{"encoder_activation": "gelu", "encoder_depths": [2, 2, 4, 2], "encoder_kernel_size": 3, "optimizer": "soap", "shampoo_beta": 0.95, "merge_dims": false, "adamw_lr_other_params": 0.0016, "max_grad_norm": 0.5, "max_steps": 10900, "lr_schedule": "step"}
Rows from block 2 of the encoder of a small image FSQ autoencoder, named by matrix and row number. Rows with one number belong to one channel. Each number is 128 + 32 x the weight over its row's rms, rounded and kept within 0 to 255. All counts start at 0. Numbers have three digits each.
After each channel's rows are labels from the 100 images, of 14976, where the channel reaches its highest value: "responds to" is what is common among them; "colour at peak" is the nearest of a few named colours to the mean colour under the peak. Only what is clearly more common there than usual is listed. The data: stained colorectal tissue patches (NCT-CRC-HE-100K). In brackets: how many of the 100, against the usual share in percent.
# convs0: expand pointwise conv (encoder.blocks.2.convs.0.weight, 128x32x1x1), inputs 0-31
# convs1: depthwise 3x3 conv, stride 2 (encoder.blocks.2.convs.1.weight, 128x1x3x3, trained with AdamW), a 3x3 kernel
# convs2: project pointwise conv (encoder.blocks.2.convs.2.weight, 64x128x1x1, transposed), outputs 0-63

convs0.106:140201096105117147112131152106143146126112102132136149094164196132150143147161203161080125069112
convs1.106:097107058109143089100132126
convs2.106:123125119104132161122231161118163128100127135132112199045133150124135150159139143086138073119140152132143120157144147060177128147171171150157118154060171163111080137100146157111149114151100135
responds to: tissue: lymphocytes (35 vs 11.1)
colour at peak: grey (45 vs 21.1)

convs0.62:137183168127145098122111135128152157103056153087127164117115120064157127187089169111143158088101
convs1.62:144152105180155093156103086
convs2.62:087140128078087085105170128164134186090116139135137094176205151099121111144086140202187125128144150164091062141093107150124143099084086124104112092134142156157102116125178130076117130106131093
responds to: tissue: lymphocytes (73 vs 11.1)
colour at peak: grey (53 vs 21.1); brown (42 vs 11.7)

convs0.64:154153148107159112109131136134189148110095137157092141158119125033138168142148187135138125087070
convs1.64:122127128109152203123136178
convs2.64:193190107138169194140048152116151161125160098127115182133178131177153102132120109138124107114135100133137070099046134130123082127178086136133119101127091121131091099158127114065101126162127118
responds to: tissue: mucus (27 vs 9); tissue: lymphocytes (27 vs 11.1)
colour at peak: black (58 vs 0.4); brown (42 vs 11.7)

convs0.115:137175087176090139127092144089203093058163153125117164130144124130085135152158091139113106113104
convs1.115:099151157144197165130147111
convs2.115:107125145125077104144179087117114160097120137080130146146113163086068168158106121143147104105137155134085214189130113130156128167096121113150085171097075203099099115126182130184130156141113134
responds to: tissue: lymphocytes (53 vs 11.1)
colour at peak: grey (61 vs 21.1); brown (35 vs 11.7)

convs0.36:143157176097101135180151136158141161185109182093143137056115104139126145108127171102108119093185
convs1.36:143135139117106073126113058
convs2.36:152093151155146122089119102136159128177148171154091120068160155111167132047142123125132108163139137122108133116109176133167142078130168224131130168108070147100102169164150163125159176144099088
responds to: tissue: normal colon mucosa (55 vs 8.8)
colour at peak: grey (74 vs 21.1)

convs0.70:128096073099158137120100151138144124094042109100150156160091133138133150198131099070097124134096
convs1.70:118142142126135163125155210
convs2.70:109103099128070130125114120058134131117179110098192094154114079098060115107134189141170105125127086142199115132147098069149156175114128159146108173128118123083136115120076169149125173154122100
responds to: tissue: debris (63 vs 11.1)
colour at peak: purple (45 vs 1.7)

convs0.116:156093118101093176125077111144105131133121082181175129099126064180172152160126109103103152152169
convs1.116:096132137130162176103161181
convs2.116:147126104133141110178166096138141090102123131153061093087115112154108117149116097173140154158115195104167161107176129061139083128067107112115095035158117118110097121106153117120149069089099111
responds to: tissue: tumour epithelium (35 vs 15.1); tissue: debris (28 vs 11.1)
colour at peak: white (89 vs 25.9)

convs0.60:186088098116110147179076131127151076100121111142120117090193110134129184115097105084166169116138
convs1.60:122117103135099055116099094
convs2.60:129116120131132153055084178178156140162142149173122123158079120159089069136179136145149163153107044082154146178128081107121119136120128122119100182123163125118157100134054083139134128149142085
responds to: tissue: lymphocytes (39 vs 11.1)
colour at peak: grey (51 vs 21.1); brown (46 vs 11.7)

convs0.118:115126103091168145044112159123170129103166124148071187149084144151102165141107123083116092133120
convs1.118:129156144130189158112179157
convs2.118:142107105115102098079081147119235100132123116151102139182093116126124111110149128163136158104082097154096090143074140098119036175124088102130100097101103131084171132125096146107132135141182113
responds to: tissue: smooth muscle (62 vs 13.3)
colour at peak: pink (86 vs 38.7)

convs0.58:141127153145118144119084090148115185215165177115152120084117145100122092080163110130074132125154
convs1.58:108078101088086134092148149
convs2.58:161094191140153103125140192115157123129123096124155091133063093160106104138171127107130193091132128044170126113143117137109110101161140182081070150146186113111106102151153142159132079134178147
responds to: tissue: lymphocytes (49 vs 11.1)
colour at peak: brown (48 vs 11.7)

convs0.4:144105154121128159141168106141162113136155140096126146099150144127152151151138151043052069078166
convs1.4:112091109081081085107108123
convs2.4:084110111206112154052148164136096111126200117162146117117142144106141094097156171132080130112113133118119134129186126125122142091153113172177128069124071158134135103137113107213144109124076091
responds to: tissue: normal colon mucosa (37 vs 8.8); tissue: mucus (26 vs 9); tissue: adipose tissue (26 vs 10.3)
colour at peak: white (95 vs 25.9)

convs0.73:139101134135113148139182167097167123129044093077118090140134189097150122171166126101082119121131
convs1.73:126109094101157123100095063
convs2.73:100122128138106159136105191138137101095216134148151139111149145111192082090151165090115079081148070134189134109116114108117117145142130155138132127107072173096101146133124118122202161171098070
responds to: tissue: adipose tissue (30 vs 10.3)
colour at peak: pink (67 vs 38.7)

convs0.13:107101118072128142104117132180136079112153173177172154140175099139127165120150164056140161144095
convs1.13:124143127133185103136181080
convs2.13:120142115150114155150104151133129166130140094134133133206170143102129163105127068094058172162082159113086061107130173154148086143167119174128127121076173153119110084196163091144123101151118151
responds to: tissue: adipose tissue (52 vs 10.3)
colour at peak: white (52 vs 25.9)

convs0.40:122142110136097136100154128056165158069172118086147116176160135087086163163139103162100131112176
convs1.40:099077083122114101085103113
convs2.40:157156174174136084129136156069111116094103103138073158097132124159163163172166133111152167137104148121134117117119127059136122080155172139100166107111168123067182138089133081126206100161100099
responds to: tissue: adipose tissue (47 vs 10.3)
colour at peak: white (100 vs 25.9)

convs0.10:170152181115126116090184142169119066108101124113117095218147151112094149145093154130149106109135
convs1.10:105047084129129127120116131
convs2.10:111121155121078126135118182138121090108067095087102145142208135110179173170136146131184104146133097190172084035084121113102142102112111153108147144144119138124120173083151107146138129155128085
responds to: tissue: lymphocytes (57 vs 11.1)
colour at peak: grey (61 vs 21.1)

convs0.50:155147152164143126141205076169130162169139078122102146170077171098151114093136132124106110092165
convs1.50:120149125156153166149181179
convs2.50:074140066159158133171119100142091111085115136157195143102105179116194133149161120076135074124162193123123062140123154112126087120148101139107123122143088086136162088148162171086117120092106094
responds to: tissue: normal colon mucosa (32 vs 8.8); tissue: mucus (31 vs 9)
colour at peak: black (69 vs 0.4); brown (31 vs 11.7)

convs0.121:126139150083174097141168129138066169077092162151110067104128128127120142126127113061171093160147
convs1.121:117127148100132183078119175
convs2.121:147120109131137116139168156179147086111159113152156140145089152160111174085103172153084142113142145151144198096127105095091051106153097112161122112121185153134158162132182109100087086124049166
responds to: tissue: lymphocytes (48 vs 11.1)
colour at peak: grey (57 vs 21.1)

convs0.78:180110139171152127180132097164173126164147135165126210130145140135159151105178188161115109118139
convs1.78:104114133154164143151187175
convs2.78:077180127158031147123109081114123117102141087083105153087109169139174102097096135118144111100126139098153132145116144122181195118147115087124132136198131103138193109156131142126063105144094163
responds to: tissue: normal colon mucosa (31 vs 8.8); tissue: mucus (27 vs 9)
colour at peak: black (69 vs 0.4)

convs0.114:145162136161176118088226141134161116112091089162093121132101144148166102160130124159089089105110
convs1.114:122150129135131116113113038
convs2.114:116113142093161133053109108173086127081178125147122120128115126089094173147112115131136191104163115128156132175168086074066120139107126116107144140102147125156092175112071058114096134085114189
responds to: tissue: lymphocytes (55 vs 11.1)
colour at peak: grey (47 vs 21.1)

convs0.2:119115070127162122089147093152113103061118111105098139160130132172141114144048082114103088176118
convs1.2:112121104122164158146181182
convs2.2:127043107128153084119117098127169176191163148125143119109178145138049221119133074136149137163113101163105124120103152125120119113126093106113078137103125120153112134157110106207142173121108133
responds to: tissue: normal colon mucosa (28 vs 8.8)
colour at peak: grey (58 vs 21.1)

convs0.54:198160143198161162173135139182130130141142107135129138105141107148134126078074144095182155150157
convs1.54:140103126133130178145178184
convs2.54:078111182096153173146127148099097131089149188146107129097106114066183153101085098115120022145138178146111131175127123099128165173077146147135155123124124148109163159138155158086119119153151161
responds to: tissue: adipose tissue (36 vs 10.3)
colour at peak: white (76 vs 25.9)

convs0.97:124081154139159128097183088113102114129097142176062126125154153115131123170125099078052090124150
convs1.97:136119118131075076118085089
convs2.97:092130118122073133088110166152098159124119086102156084074123145138122164098130139096119109137127082132143125185089114099186115170107097131113065098191121142123078099074220143148117173130131099
responds to: tissue: adipose tissue (31 vs 10.3)
colour at peak: white (94 vs 25.9)

convs0.46:137121143197172149098144063115074161137113062133094093099128170131171140154097137095119131112095
convs1.46:119149141130193188129114150
convs2.46:118118117162167164100097179149131127132181171105123122173179178138143108184166141163165149092153163133164091064120154230137142109151174117107121118123113183152106133152157157139153113178112140
responds to: tissue: mucus (39 vs 9); tissue: lymphocytes (36 vs 11.1)
colour at peak: brown (59 vs 11.7); black (34 vs 0.4)

convs0.56:097120083123154069155162097098132134159144119150131167125175089097092169146108175203156105150142
convs1.56:110109134148133114168197166
convs2.56:171102097125141152162160108133163203107119166144100187140176148120090076081131082188135134116120124109071068126150115195117120157121106127118124101123125089128065178131122116192147128108118083
responds to: tissue: adipose tissue (35 vs 10.3)
colour at peak: white (100 vs 25.9)

convs0.27:137131068091146145173127111134129152204161090149164110032153138165137152125119150135106150116121
convs1.27:099100088104083106077123109
convs2.27:187145095171176136146072092115103105098158090138137097123117134166142093093165191060140110110141124104128167151135132068115161134114137135115079169170127106101144107189137121143143152151091038
responds to: tissue: tumour epithelium (35 vs 15.1)
colour at peak: grey (44 vs 21.1)

convs0.75:148175160126118103136164095197142131110114122121112088118129077146104116072210118077113100135092
convs1.75:137114132100118078140128055
convs2.75:095128096129092131188154100163201144188144065133156140107132097143097112122116183146148169123116116102125144130123085137138123126107136099106152158153102037142145117202102189128158082153177140
responds to: tissue: lymphocytes (41 vs 11.1)
colour at peak: grey (54 vs 21.1)

convs0.84:130127122088170075114114158062171126125178130163106129159144109143161125135199134110128107097199
convs1.84:113096132125100070127113068
convs2.84:115100100157073116115158141147096133165169141137133171131174178150131113103170114096100101139200152148113098185087090190187128156129143143137113210104122121121079112123144076137179176127119156
responds to: tissue: lymphocytes (31 vs 11.1)
colour at peak: grey (55 vs 21.1); brown (30 vs 11.7)

convs0.72:146110136107125066160137123108160160132153150126119096072134137164137133099072095170131152029134
convs1.72:096100099116111109077099080
convs2.72:150124147119103188097132102096155133138166137155157070152178117113100132205125132170061114147131133173153176135132139140094138121121136126161137114099051111131132132132230151099146111128144054
responds to: tissue: smooth muscle (32 vs 13.3)
colour at peak: pink (85 vs 38.7)

convs0.51:149123113124152139110210150083150155099148160095102117079098172109150082111073139182102124157147
convs1.51:129160115138201140109173126
convs2.51:141137184155141086142180117118152096124103093092096189105128165129139165149121180090186154127162148076147112128093112148072106105065115111176132168187111098156088183090099110104099123139162122
responds to: tissue: lymphocytes (48 vs 11.1); tissue: debris (27 vs 11.1)
colour at peak: brown (75 vs 11.7)

convs0.82:116136082079139147160124114147084127129173148156135152058109092180119131113117172055151175140143
convs1.82:107142103126200169113155115
convs2.82:127120114094135095097107155139138111148116138184125116160137077097102090116110084116059120180100157114106122117138148127158159143154100164058071108150180091159182112196148192174169107155148139
responds to: tissue: lymphocytes (35 vs 11.1)
colour at peak: pink (66 vs 38.7)

convs0.120:100128128105093118152129094147171068101168135104171154196118076151156178103152148121190119139139
convs1.120:125140110156213136121145146
convs2.120:120125119097141172087036119135083092123099102162098105112151108118107147107121090150121179123073097148131205118132107062137091138147078094103134118083102128127156128120089133131091046155121173
responds to: tissue: adipose tissue (39 vs 10.3)
colour at peak: white (100 vs 25.9)

convs0.71:151130107177044118141157138118136156134082110144133126110135209106155076165130141164083110104158
convs1.71:129088069151137139143071131
convs2.71:136144122184075110116158165113100194162168134081113083148126151115095137149129117095165122109152138094120100043129155212096095124121095139132130149122154094091085101147126109104136188127082067
responds to: tissue: lymphocytes (82 vs 11.1)
colour at peak: grey (55 vs 21.1); brown (28 vs 11.7)

convs0.61:154088122087142086117085107188149113182160150188131167127108106176099102116108165073116128101130
convs1.61:158119181163103129175092127
convs2.61:147098152131168146161143154101154113109131137181102182103218160138151156145161129046116091117089114107146105135147140123053084141095118114170145154121113110174111142046118143172143133159114163
responds to: tissue: adipose tissue (59 vs 10.3)
colour at peak: white (57 vs 25.9)