{
  "dataset": "stained colorectal tissue patches (NCT-CRC-HE-100K)",
  "horizontal_flip": true,
  "encoder_norm": "batchnorm",
  "encoder_depths": [2, 2, 4, 2],
  "encoder_widths": [32, 64, 128, 256],
  "loss": "l1",
  "decoder_activation": "mish",
  "optimizer": "soap",
  "beta1": 0.9,
  "precondition_frequency": 25,
  "max_precond_dim": 1536,
  "max_grad_norm": 0.5,
  "warmup_steps": 320,
  "adamw_weight_decay_other_params": 0.05
}
Rows from block 2 of the decoder of a small image FSQ autoencoder, named by matrix and row number. Each number is 128 + 32 x the weight over its row's rms, rounded and kept within 0 to 255. All counts start at 0. Numbers have three digits each. After the name is the row's rms in percent of the matrix's.
After each channel's rows are labels from the 100 images, of 14976, where the channel reaches its highest value: "responds to" is what is common among them. Only what is clearly more common there than usual is listed. The data: stained colorectal tissue patches (NCT-CRC-HE-100K). In brackets: how many of the 100, against the usual share in percent.
# conv: 3x3 conv (decoder.decb.0.0.conv.weight, 256x256x3x3, each kernel summed), inputs 86-171

conv.210 126:112152130078148095121134121088163148115140175104121102100123149091134154120133163147113154180116151234192131119076125129144086146093104123120108139187122140180082106092154126186108144158114166109125158074094191167142160119109089089091118115140116163163118110
responds to: tissue: lymphocytes (74 vs 11.1)

conv.21 229:109104119075139048148138122139146066099152099140120096133169100099143114115134128135047125166155183125115045164116117206151103130133165155114087168086118107177070161096123103122148169163127157128135155079145162136139160088121159158136142155153145168169168162
responds to: tissue: smooth muscle (55 vs 13.3)

conv.51 132:151104097161143151079091123142153170090081098147112112117081103117140087116130125102150093090150123090135154138118153124131135123106125127160160132121124155110152155182188090061129118052155114214128106185137068106157157167130185158151119146121174112161152148
responds to: tissue: adipose tissue (36 vs 10.3); tissue: lymphocytes (30 vs 11.1)

conv.17 079:128107167151140105139092169096128086235101131183133143113113076160122172171093139123125089154155160184100096175127128170134106116120155167192140165147100150162079050161066107099111148132126122114066167133106108120093141160135172087194153190126128144167113135
responds to: tissue: adipose tissue (38 vs 10.3)

conv.222 096:119126133133119098097112162196160124123145112162071117131157160135169170161142154139163119144134181140148080149175131150146226114136097092070093165154079158113160147078165068177186131128104103129071134149196096127142192146173158050146168107135187143153178138
responds to: tissue: adipose tissue (42 vs 10.3)

conv.91 078:076181095127115161158105074155157090084100115120210105120123156142096105087181147124117132160172106141157145144184144074101090144149144139113102158146142152144161125083146043190109119154148149082119129172103125149087110107092114184114143073083106114134195129
responds to: tissue: adipose tissue (34 vs 10.3)

conv.166 076:176141139131146123125076138142153067116103132138162180123137141106157123141154106102112118152152135172116135150170096111169206150134146189173156071106039155092155108137153186093108144154165130111140161133093139141146174073083124087119148113144229131107199142
responds to: tissue: adipose tissue (32 vs 10.3)

conv.83 111:135144115110171143150181127083077119071153161166107132104136053165160127125150152116174097155140142114101102161123153124169113136135108119131160153153106076141079188116135120122151089134118208118118179094126074104074138113143148143141134124148158099140165103
responds to: tissue: smooth muscle (32 vs 13.3)

conv.25 119:165117153151121153144107206182197135184119109136097155108178168100112152116150099114087169175147115155101105112119121165129105099091183165091114161164106144128100088138141106140148149085135154193171143143145136116124145108166138106165150130098157129130141109
responds to: tissue: adipose tissue (40 vs 10.3)

conv.110 120:134123154088171084084133111109066131154113132154122122086069089110121187143189176087113147108152165103142164183140141093107127126115100114142145167146150114156110112151076172130121120103177133056138105146155165136114135190077108069128132106132100156108076113
responds to: tissue: smooth muscle (61 vs 13.3); tissue: debris (39 vs 11.1)

conv.109 080:091129125126153087160086148085088119142088120087129148076168150126145180120129104120148130145106109106159098148119093131177157100161104144165126161130095128113100144120104138104125165111139099135127127128102132102074187162115165151105141092162155114100084097
responds to: tissue: smooth muscle (54 vs 13.3)

conv.159 119:144119138111129137055138132117111110151148125111079193112065089136168142127188163087095153162107184135129157116096166136124135144072131097153124158153106151191150137070117076104113086126136131182093147127155165067056106161121082102154098051104102110129083112
responds to: tissue: lymphocytes (33 vs 11.1)

conv.52 111:185114153116108063089165147073130108158164109130086138139113134156093130159108085153121150180148128093067135186194156147134107156089102133109129159092103096110135142099098122126146131155129125187188123135132119120187119088091165137140125124097073134100145124
responds to: tissue: smooth muscle (67 vs 13.3)

conv.69 093:139102119140162123128115101152116112211126159089150159141187147107157114114109138136150170034074193095155099177135142132125135146114185151142120139167148085136188111076143111079103151100145117101127141143140125215188138104087170177101071146114181193107215090
responds to: tissue: adipose tissue (61 vs 10.3)

conv.1 086:109118073171137144156132124105141169143073126141107163103105157132167119109121136098089150124114162185118160128168194155120137114109094094133146168232065166076113097145159090106167135091171122155081115103152114091140135160136158178161152152135117145122156099
responds to: tissue: lymphocytes (46 vs 11.1)

conv.64 108:186131090150182140144114159177140071134118149115129117118124110105109203121157145103095187141112136069135096074134140141121179076197129110026102145143098071132156143109121117123141154119134186130151135149124159150093163139185128130111166125097127073152117133
responds to: tissue: normal colon mucosa (28 vs 8.8)

conv.139 111:170156149068100098130170107118118108137133080103116080104085105103097132121188122097089144064118138102129160131137116135083157148160093110149108211173107150174157152164157114146179218144136040107176105154106082126173157111111142152109129124121131158146102123
responds to: tissue: lymphocytes (84 vs 11.1)

conv.206 081:119085116096117116119132150134111100057123132099150095153100149107141066119135152131154146103138134142107158071161086136137089149160122137073120096149128144118118138103153150113075101124168146110205103154129110094142202113075158147184084152137144125140072111
responds to: tissue: lymphocytes (97 vs 11.1)

conv.124 099:127078155214158118184153075190147143179141102138119087094136149081114125091161120148125105089165117179133135132130105150121157163142086104127193150185079160115114080192173181122148120172113174120123175121080138054184115178133122106129153168120103113106195052
responds to: tissue: lymphocytes (89 vs 11.1)

conv.87 080:110107131142141127134150163201076069160094073122181147085127171111137151192112069147142133174148103103096145135201169077074151160130161108124131141112117125112170131149155129172126118154157159099143141145117146080175078119104117086188152117148145183110117112
responds to: tissue: adipose tissue (46 vs 10.3)

conv.211 068:147109120130125095121134108091105097110095149085084105128136153128172165114105163184115160097129113095136080130135139112100166099141154075115127122087129152197116178124098157171137148128115142140137137138089165110189121133117082124101154159114159071096117137
responds to: tissue: lymphocytes (76 vs 11.1)

conv.20 129:154126138078127100082127137150049139168137145115153105092155104072112150087229151085067132121120217080103118136186144084150149116106063150207174141094155133119113149175149137082110099058188132099103125125189149140155151142119069134182144128170137149079071160
responds to: tissue: smooth muscle (77 vs 13.3)

conv.12 134:149119174118152149116107139183128171083122093140123130139085123128177105189165113105135077093118087095151177146110155145103112120113123161152118147165170128130125172211151079069123103048121131135049136146118161170180149159094167155130166176094141128244146124
responds to: tissue: lymphocytes (78 vs 11.1)

conv.125 064:173091176154134160144061083126127105079129121152081158111152171092171161108160173131139080107110118192066091117150086137130138056094137099149116147148169129153152111116084149127146117093125099173105101178108152164097168177109109201115085129167155115101100088
responds to: tissue: lymphocytes (87 vs 11.1)

conv.71 084:144114097108136159036117123137122093061107115106117148136110124110189080137115110109069097161116213161176153130115190122100089134139155083177123154125104135098094182162136155149137146137100152132117180149117097097136150081087095142132139094099082174113135138
responds to: tissue: lymphocytes (100 vs 11.1)

conv.192 093:089108136084151110153112156085180082079192086161160112106090131155146129120142071093068144173114109156091152157091164157099076148125156105089057128118148098182135159170172090145118088149150129124126155101109143150157104086152125180163122144152119123160154125
responds to: tissue: lymphocytes (71 vs 11.1)

conv.147 092:078136116156170108138120116193135135160098218165120113163126172113128066145127149058080131075116155124130134124114108097188102124157154130131123086136104093129066185171139200095147083088120119120114124131104164143141191120126128062147103119147200123140181110
responds to: tissue: lymphocytes (47 vs 11.1)

conv.14 069:172129201101158122178112047091145118105070140132188190149120149123080160136089174132124115091175096116147199141126155132148132132102146125143125187186208165158178106132089156174105073126114132099144133096112168155102070123120128153126169081128179136114147147
responds to: tissue: adipose tissue (73 vs 10.3)

conv.164 080:167155103147133167114111171135137142110132095178116185150134172098088091056100130177071123147097114159086143104088167146102091169079147142108158092113105078116130138146207146078141129167156093091107154080151086105149165123083156092182160167149152188169145137
responds to: tissue: adipose tissue (60 vs 10.3)

conv.48 072:109141145142116137133062119081168155098140114103199084105096136168155122149104153152110128145168106167143119162122144109135091169112183127158117161156144093122095117094110145187121112102166130127147133155188108062202165055078149143163199051098122199152112120
responds to: tissue: adipose tissue (52 vs 10.3)

conv.140 166:168133052099134124112154112168090091062180121184115157160144098152153134081171117098159077098141167148198134098108160188163092192143155164143097109135154141094118138114115167107114095108122187132116169137133098144105157113105114155132136133129113116135086146
responds to: tissue: normal colon mucosa (43 vs 8.8)

conv.161 072:097114097081168110163133080105125143097190141164111157117118111138178183072109098132155100109135125115124100127113092129133141125144131103119169126080157124077045094145130126105131150171122107206128179129141198135119158152127144109105151183135100099118156076
responds to: tissue: lymphocytes (49 vs 11.1)

conv.217 095:152106115110103065103180110179145119113164174132143096132150123124080115140129119150128127153140113115112151089162140094143078146107095162117108147052128063101168159123104152108080111159088202122161113124079103150112146114130133121146083166087146065073120158
responds to: tissue: smooth muscle (41 vs 13.3); tissue: debris (29 vs 11.1)

conv.194 119:104100098117137129113088182136147142131133102135127125054130156076130150123120106136107109136157151120095047115108135160123095107106178143161107165117105138158125131131169053065117083119071151134097117140122091067110185107198156078160140135137180147142102189
responds to: tissue: adipose tissue (41 vs 10.3)

conv.79 082:121121155152169097071160083152128088098154136125204150087143161072105142112125101137129161071074149148152121088112072159121119122140159137086107129135125121120134052131175144108129180164165073137141118155141199145147071143088138113164107191168124120085175126
responds to: tissue: lymphocytes (70 vs 11.1)

conv.81 063:129122139124093124137199167142129130108126139137121159103136176149105081155104175134102182179129148138087150081164121214170151126124112129101198129108161159112144161127128119138082103140158113143140193165093205109130170142108068111110144126140109156127118199
responds to: tissue: lymphocytes (84 vs 11.1)

conv.9 069:107107102072191087138122141117182143144095108168133130119145129155142104135168174082093122132150134134154150101154158150182122131184094086082138105142169098172170161148209122138153125185098145088113128133101140128125144126124111108135175151110133053127133099
responds to: tissue: lymphocytes (46 vs 11.1)

conv.162 097:131141121127076091151129115126136191086170142148077192154093128145184123143100148135171124106117064163152146080160111207107121112100111090075139137129181105189062124130111147171095114136129114136144141127188185095100124163130112166118087117159115131121099172
responds to: tissue: lymphocytes (69 vs 11.1)

conv.155 070:077196067148146117148088113142125075114086100143101103162126070149194153141121161086186090152179186110123156155124125102142121130095084141193046089120132162136126094205110111129126124126186168040145105111161173154101115151129153108107123025087107169130138165
responds to: tissue: adipose tissue (29 vs 10.3)

conv.75 120:147143181063152079075113158088091117118170126096181114090100115103114126124175126088062110108121169103127103182091139169109097143058123117136067170102171134159129163091095090111125118148144144140121126084186121165128142101122147088184124106111104185143148156
responds to: tissue: smooth muscle (95 vs 13.3)

conv.154 083:136177096112129122092124135141086086130153138102092085152128113128144151201130120165135108153100139126121119131153125099132198126161145116134172152159116146106138171176059106081145148145167128107070106139057122120158118175098112112116195130129157201113156190
responds to: tissue: lymphocytes (91 vs 11.1)

conv.227 072:136120129128148131113140094106141067173162129132075078151061159193131200162146124082129146077104121118127083107156144156130183106149106079095188080157153151152123113121103138098104098113125063177070091108092123111074166073173122152086104072086132120100124133
responds to: tissue: normal colon mucosa (34 vs 8.8); tissue: lymphocytes (30 vs 11.1)

conv.47 075:169093157103160091098112136021122192046162134103076136119122158157107134124118106122080115120132096151127129117140208129130143186095174109141145112122090112096122111079123130128083110174116133087126155143141123082120161104168151146146204187106053148122122122
responds to: tissue: adipose tissue (31 vs 10.3)

conv.34 181:069132073187110089086081159170168165125139119134110105152173141175122148146166064155055127117124199139156126110115079189195067137140139145231126152136172100106105108151106120108185090130066181122091151121102130115102171134102090117116158164112131137180111097
responds to: tissue: lymphocytes (36 vs 11.1)

conv.242 134:194114148195127128169129145125172165137113163160148118185196164088179093140136100090084131097167170123166096112122075150174124088197127141119160095196112103123142135123104124153124142119138139095156109133143121089093136101150152124151167122143129086174150113
responds to: tissue: adipose tissue (29 vs 10.3)

conv.207 079:162157151087120180117090148109118184162097070090123092136092122143095159101134178138138157180099120197143102065141150083126145136178066157100104154080090110128107106106166137116120099132108096105152120101106144141140088098148124132139143086086122144079100103
responds to: tissue: adipose tissue (35 vs 10.3)

conv.197 071:190137087144150146079164129174157070158113166123099049106127099113119146137113138177063135158161126127144063047112124154149121100176171049155156151085177102105136052123108105134042124123108129179121135165093098218121117150203121172128164108121124137147083121
responds to: tissue: lymphocytes (93 vs 11.1)

conv.101 089:161112164130131092145085167093122139167065086130136097186078099129118183114095056154132162113118087153090136121137156131143127123128147180112128136093147186130133122099141129048132123104116126130113115147232105113171137133172142135131071117088124102080156082
responds to: tissue: adipose tissue (26 vs 10.3)

conv.144 148:067143138123115077148115141161119051158164150093138109139183120145155111125105126188129153129126162147146119148093075131128131097114188144074116100094118133151105119056123176161117124231104143104151116110146154127065114090137105113133097133144110138057077121
responds to: tissue: lymphocytes (63 vs 11.1)