{
  "model": "image FSQ autoencoder",
  "encoder_arch": "efficientnet",
  "encoder_kernel_size": 3,
  "encoder_expansion": 4,
  "beta2": 0.99,
  "eps": 1e-08,
  "merge_dims": false,
  "one_sided": false,
  "weight_decay": 0.05
}
Rows from block 2 of the decoder of a small image FSQ autoencoder, named by matrix and row number. Each number is 200 + 30 x the weight over its row's rms, rounded and kept within 0 to 999. All counts start at 0.
After each channel's rows are labels from the 100 images, of 14976, where the channel reaches its highest value: "strongest on" is what is common among them; "peak at" is the part of the image that holds the peak. Only what is clearly more common there than usual is listed. The data: stained colorectal tissue patches (NCT-CRC-HE-100K). In brackets: how many of the 100, against the usual share in percent.
# conv: 3x3 conv (decoder.decb.0.0.conv.weight, 256x256x3x3, each kernel summed), inputs 172-255

conv.65,205,182,243,207,209,208,175,269,135,149,251,215,159,181,208,166,229,207,154,257,160,227,249,157,228,227,159,196,222,224,178,275,191,198,222,267,193,203,260,210,181,191,196,256,152,217,208,168,212,175,175,163,252,219,212,213,275,153,176,284,197,167,250,195,239,234,195,183,142,175,134,238,173,182,233,192,195,178,236,202,221,219,207,194
strongest on: tissue: lymphocytes (52 vs 11.1)
peak at: centre (29 vs 11.1)

conv.47,223,242,188,222,214,205,212,255,186,201,149,188,182,230,218,148,207,151,164,152,199,156,260,223,184,179,187,250,193,227,283,229,211,147,205,210,185,192,186,197,238,191,197,198,184,197,185,182,204,177,220,242,188,237,196,177,150,215,192,206,195,219,187,208,188,166,218,199,172,182,188,174,218,234,255,209,176,198,195,175,173,242,205,179
strongest on: tissue: adipose tissue (31 vs 10.3)
peak at: middle left (33 vs 11.1)

conv.67,182,171,246,171,220,207,185,210,247,199,243,246,195,262,176,219,199,217,237,194,234,166,239,247,188,192,174,196,222,185,201,251,151,196,163,233,143,246,216,210,220,185,208,186,188,205,223,168,203,226,231,150,213,183,225,159,163,197,214,229,199,242,167,218,151,179,194,206,193,216,195,202,188,162,204,198,177,222,170,151,195,184,208,225
strongest on: tissue: lymphocytes (60 vs 11.1)
peak at: bottom left (60 vs 11.1); middle left (29 vs 11.1)

conv.160,116,231,220,245,192,163,205,139,218,164,228,222,204,217,229,165,177,212,216,205,166,175,170,161,237,186,191,185,247,250,108,205,211,183,221,222,155,190,187,209,242,195,188,179,205,172,187,188,165,206,207,207,261,162,206,240,147,223,196,194,172,223,185,204,225,226,203,180,163,267,165,211,231,234,195,178,186,229,212,167,229,215,211,170
strongest on: tissue: lymphocytes (96 vs 11.1)
peak at: top centre (74 vs 11.1)

conv.155,237,272,150,187,209,186,230,237,210,236,176,221,210,206,180,182,185,203,223,192,213,187,172,186,210,225,214,244,162,173,188,218,203,210,181,240,219,177,167,172,155,256,190,172,171,209,132,251,159,201,242,174,203,202,201,166,139,257,220,197,185,178,200,139,235,226,144,194,206,203,243,186,219,194,192,171,226,154,201,225,205,199,181,201
strongest on: tissue: adipose tissue (29 vs 10.3)
peak at: middle right (53 vs 11.1)

conv.113,154,197,189,173,193,230,211,222,243,134,257,205,198,212,205,154,179,232,155,235,176,174,178,149,189,214,250,224,203,175,171,202,257,238,190,222,204,226,261,158,187,203,172,202,188,202,201,223,252,188,205,229,233,161,266,213,242,202,236,267,160,197,208,170,156,176,206,238,193,177,162,148,203,134,183,139,239,174,200,163,248,211,219,159
strongest on: tissue: lymphocytes (90 vs 11.1)
peak at: middle right (38 vs 11.1)

conv.33,181,238,171,207,169,149,132,229,180,174,191,208,152,169,174,240,198,209,241,193,152,218,199,214,285,219,214,234,169,235,221,216,211,197,193,222,207,184,218,201,178,206,199,207,208,190,135,189,254,208,186,223,224,155,223,216,259,186,255,204,167,256,211,196,207,209,219,157,200,211,225,169,210,198,236,241,196,224,168,179,249,215,196,245
strongest on: tissue: lymphocytes (98 vs 11.1)
peak at: centre (69 vs 11.1)

conv.226,200,277,207,229,229,185,167,217,203,192,253,240,223,224,220,158,208,285,182,230,244,229,196,159,213,262,189,164,195,161,133,151,197,218,218,230,190,170,170,195,257,193,218,226,174,119,174,171,267,243,180,234,166,188,205,232,185,242,193,204,240,174,204,229,237,174,161,181,198,199,170,244,187,211,216,163,192,243,219,141,181,181,171,208
strongest on: tissue: smooth muscle (33 vs 13.3); tissue: debris (30 vs 11.1)
peak at: top left (33 vs 11.1); top centre (30 vs 11.1)

conv.116,229,216,155,250,163,222,188,174,194,220,143,147,186,213,214,186,160,194,187,270,167,219,255,223,219,223,152,194,171,255,165,173,206,210,217,133,190,269,226,162,188,216,242,186,260,248,203,200,257,173,216,222,212,212,174,214,152,235,205,242,242,117,178,240,171,234,166,182,216,123,196,252,177,183,194,176,177,205,190,191,250,203,232,208
strongest on: tissue: smooth muscle (42 vs 13.3)
peak at: centre (28 vs 11.1)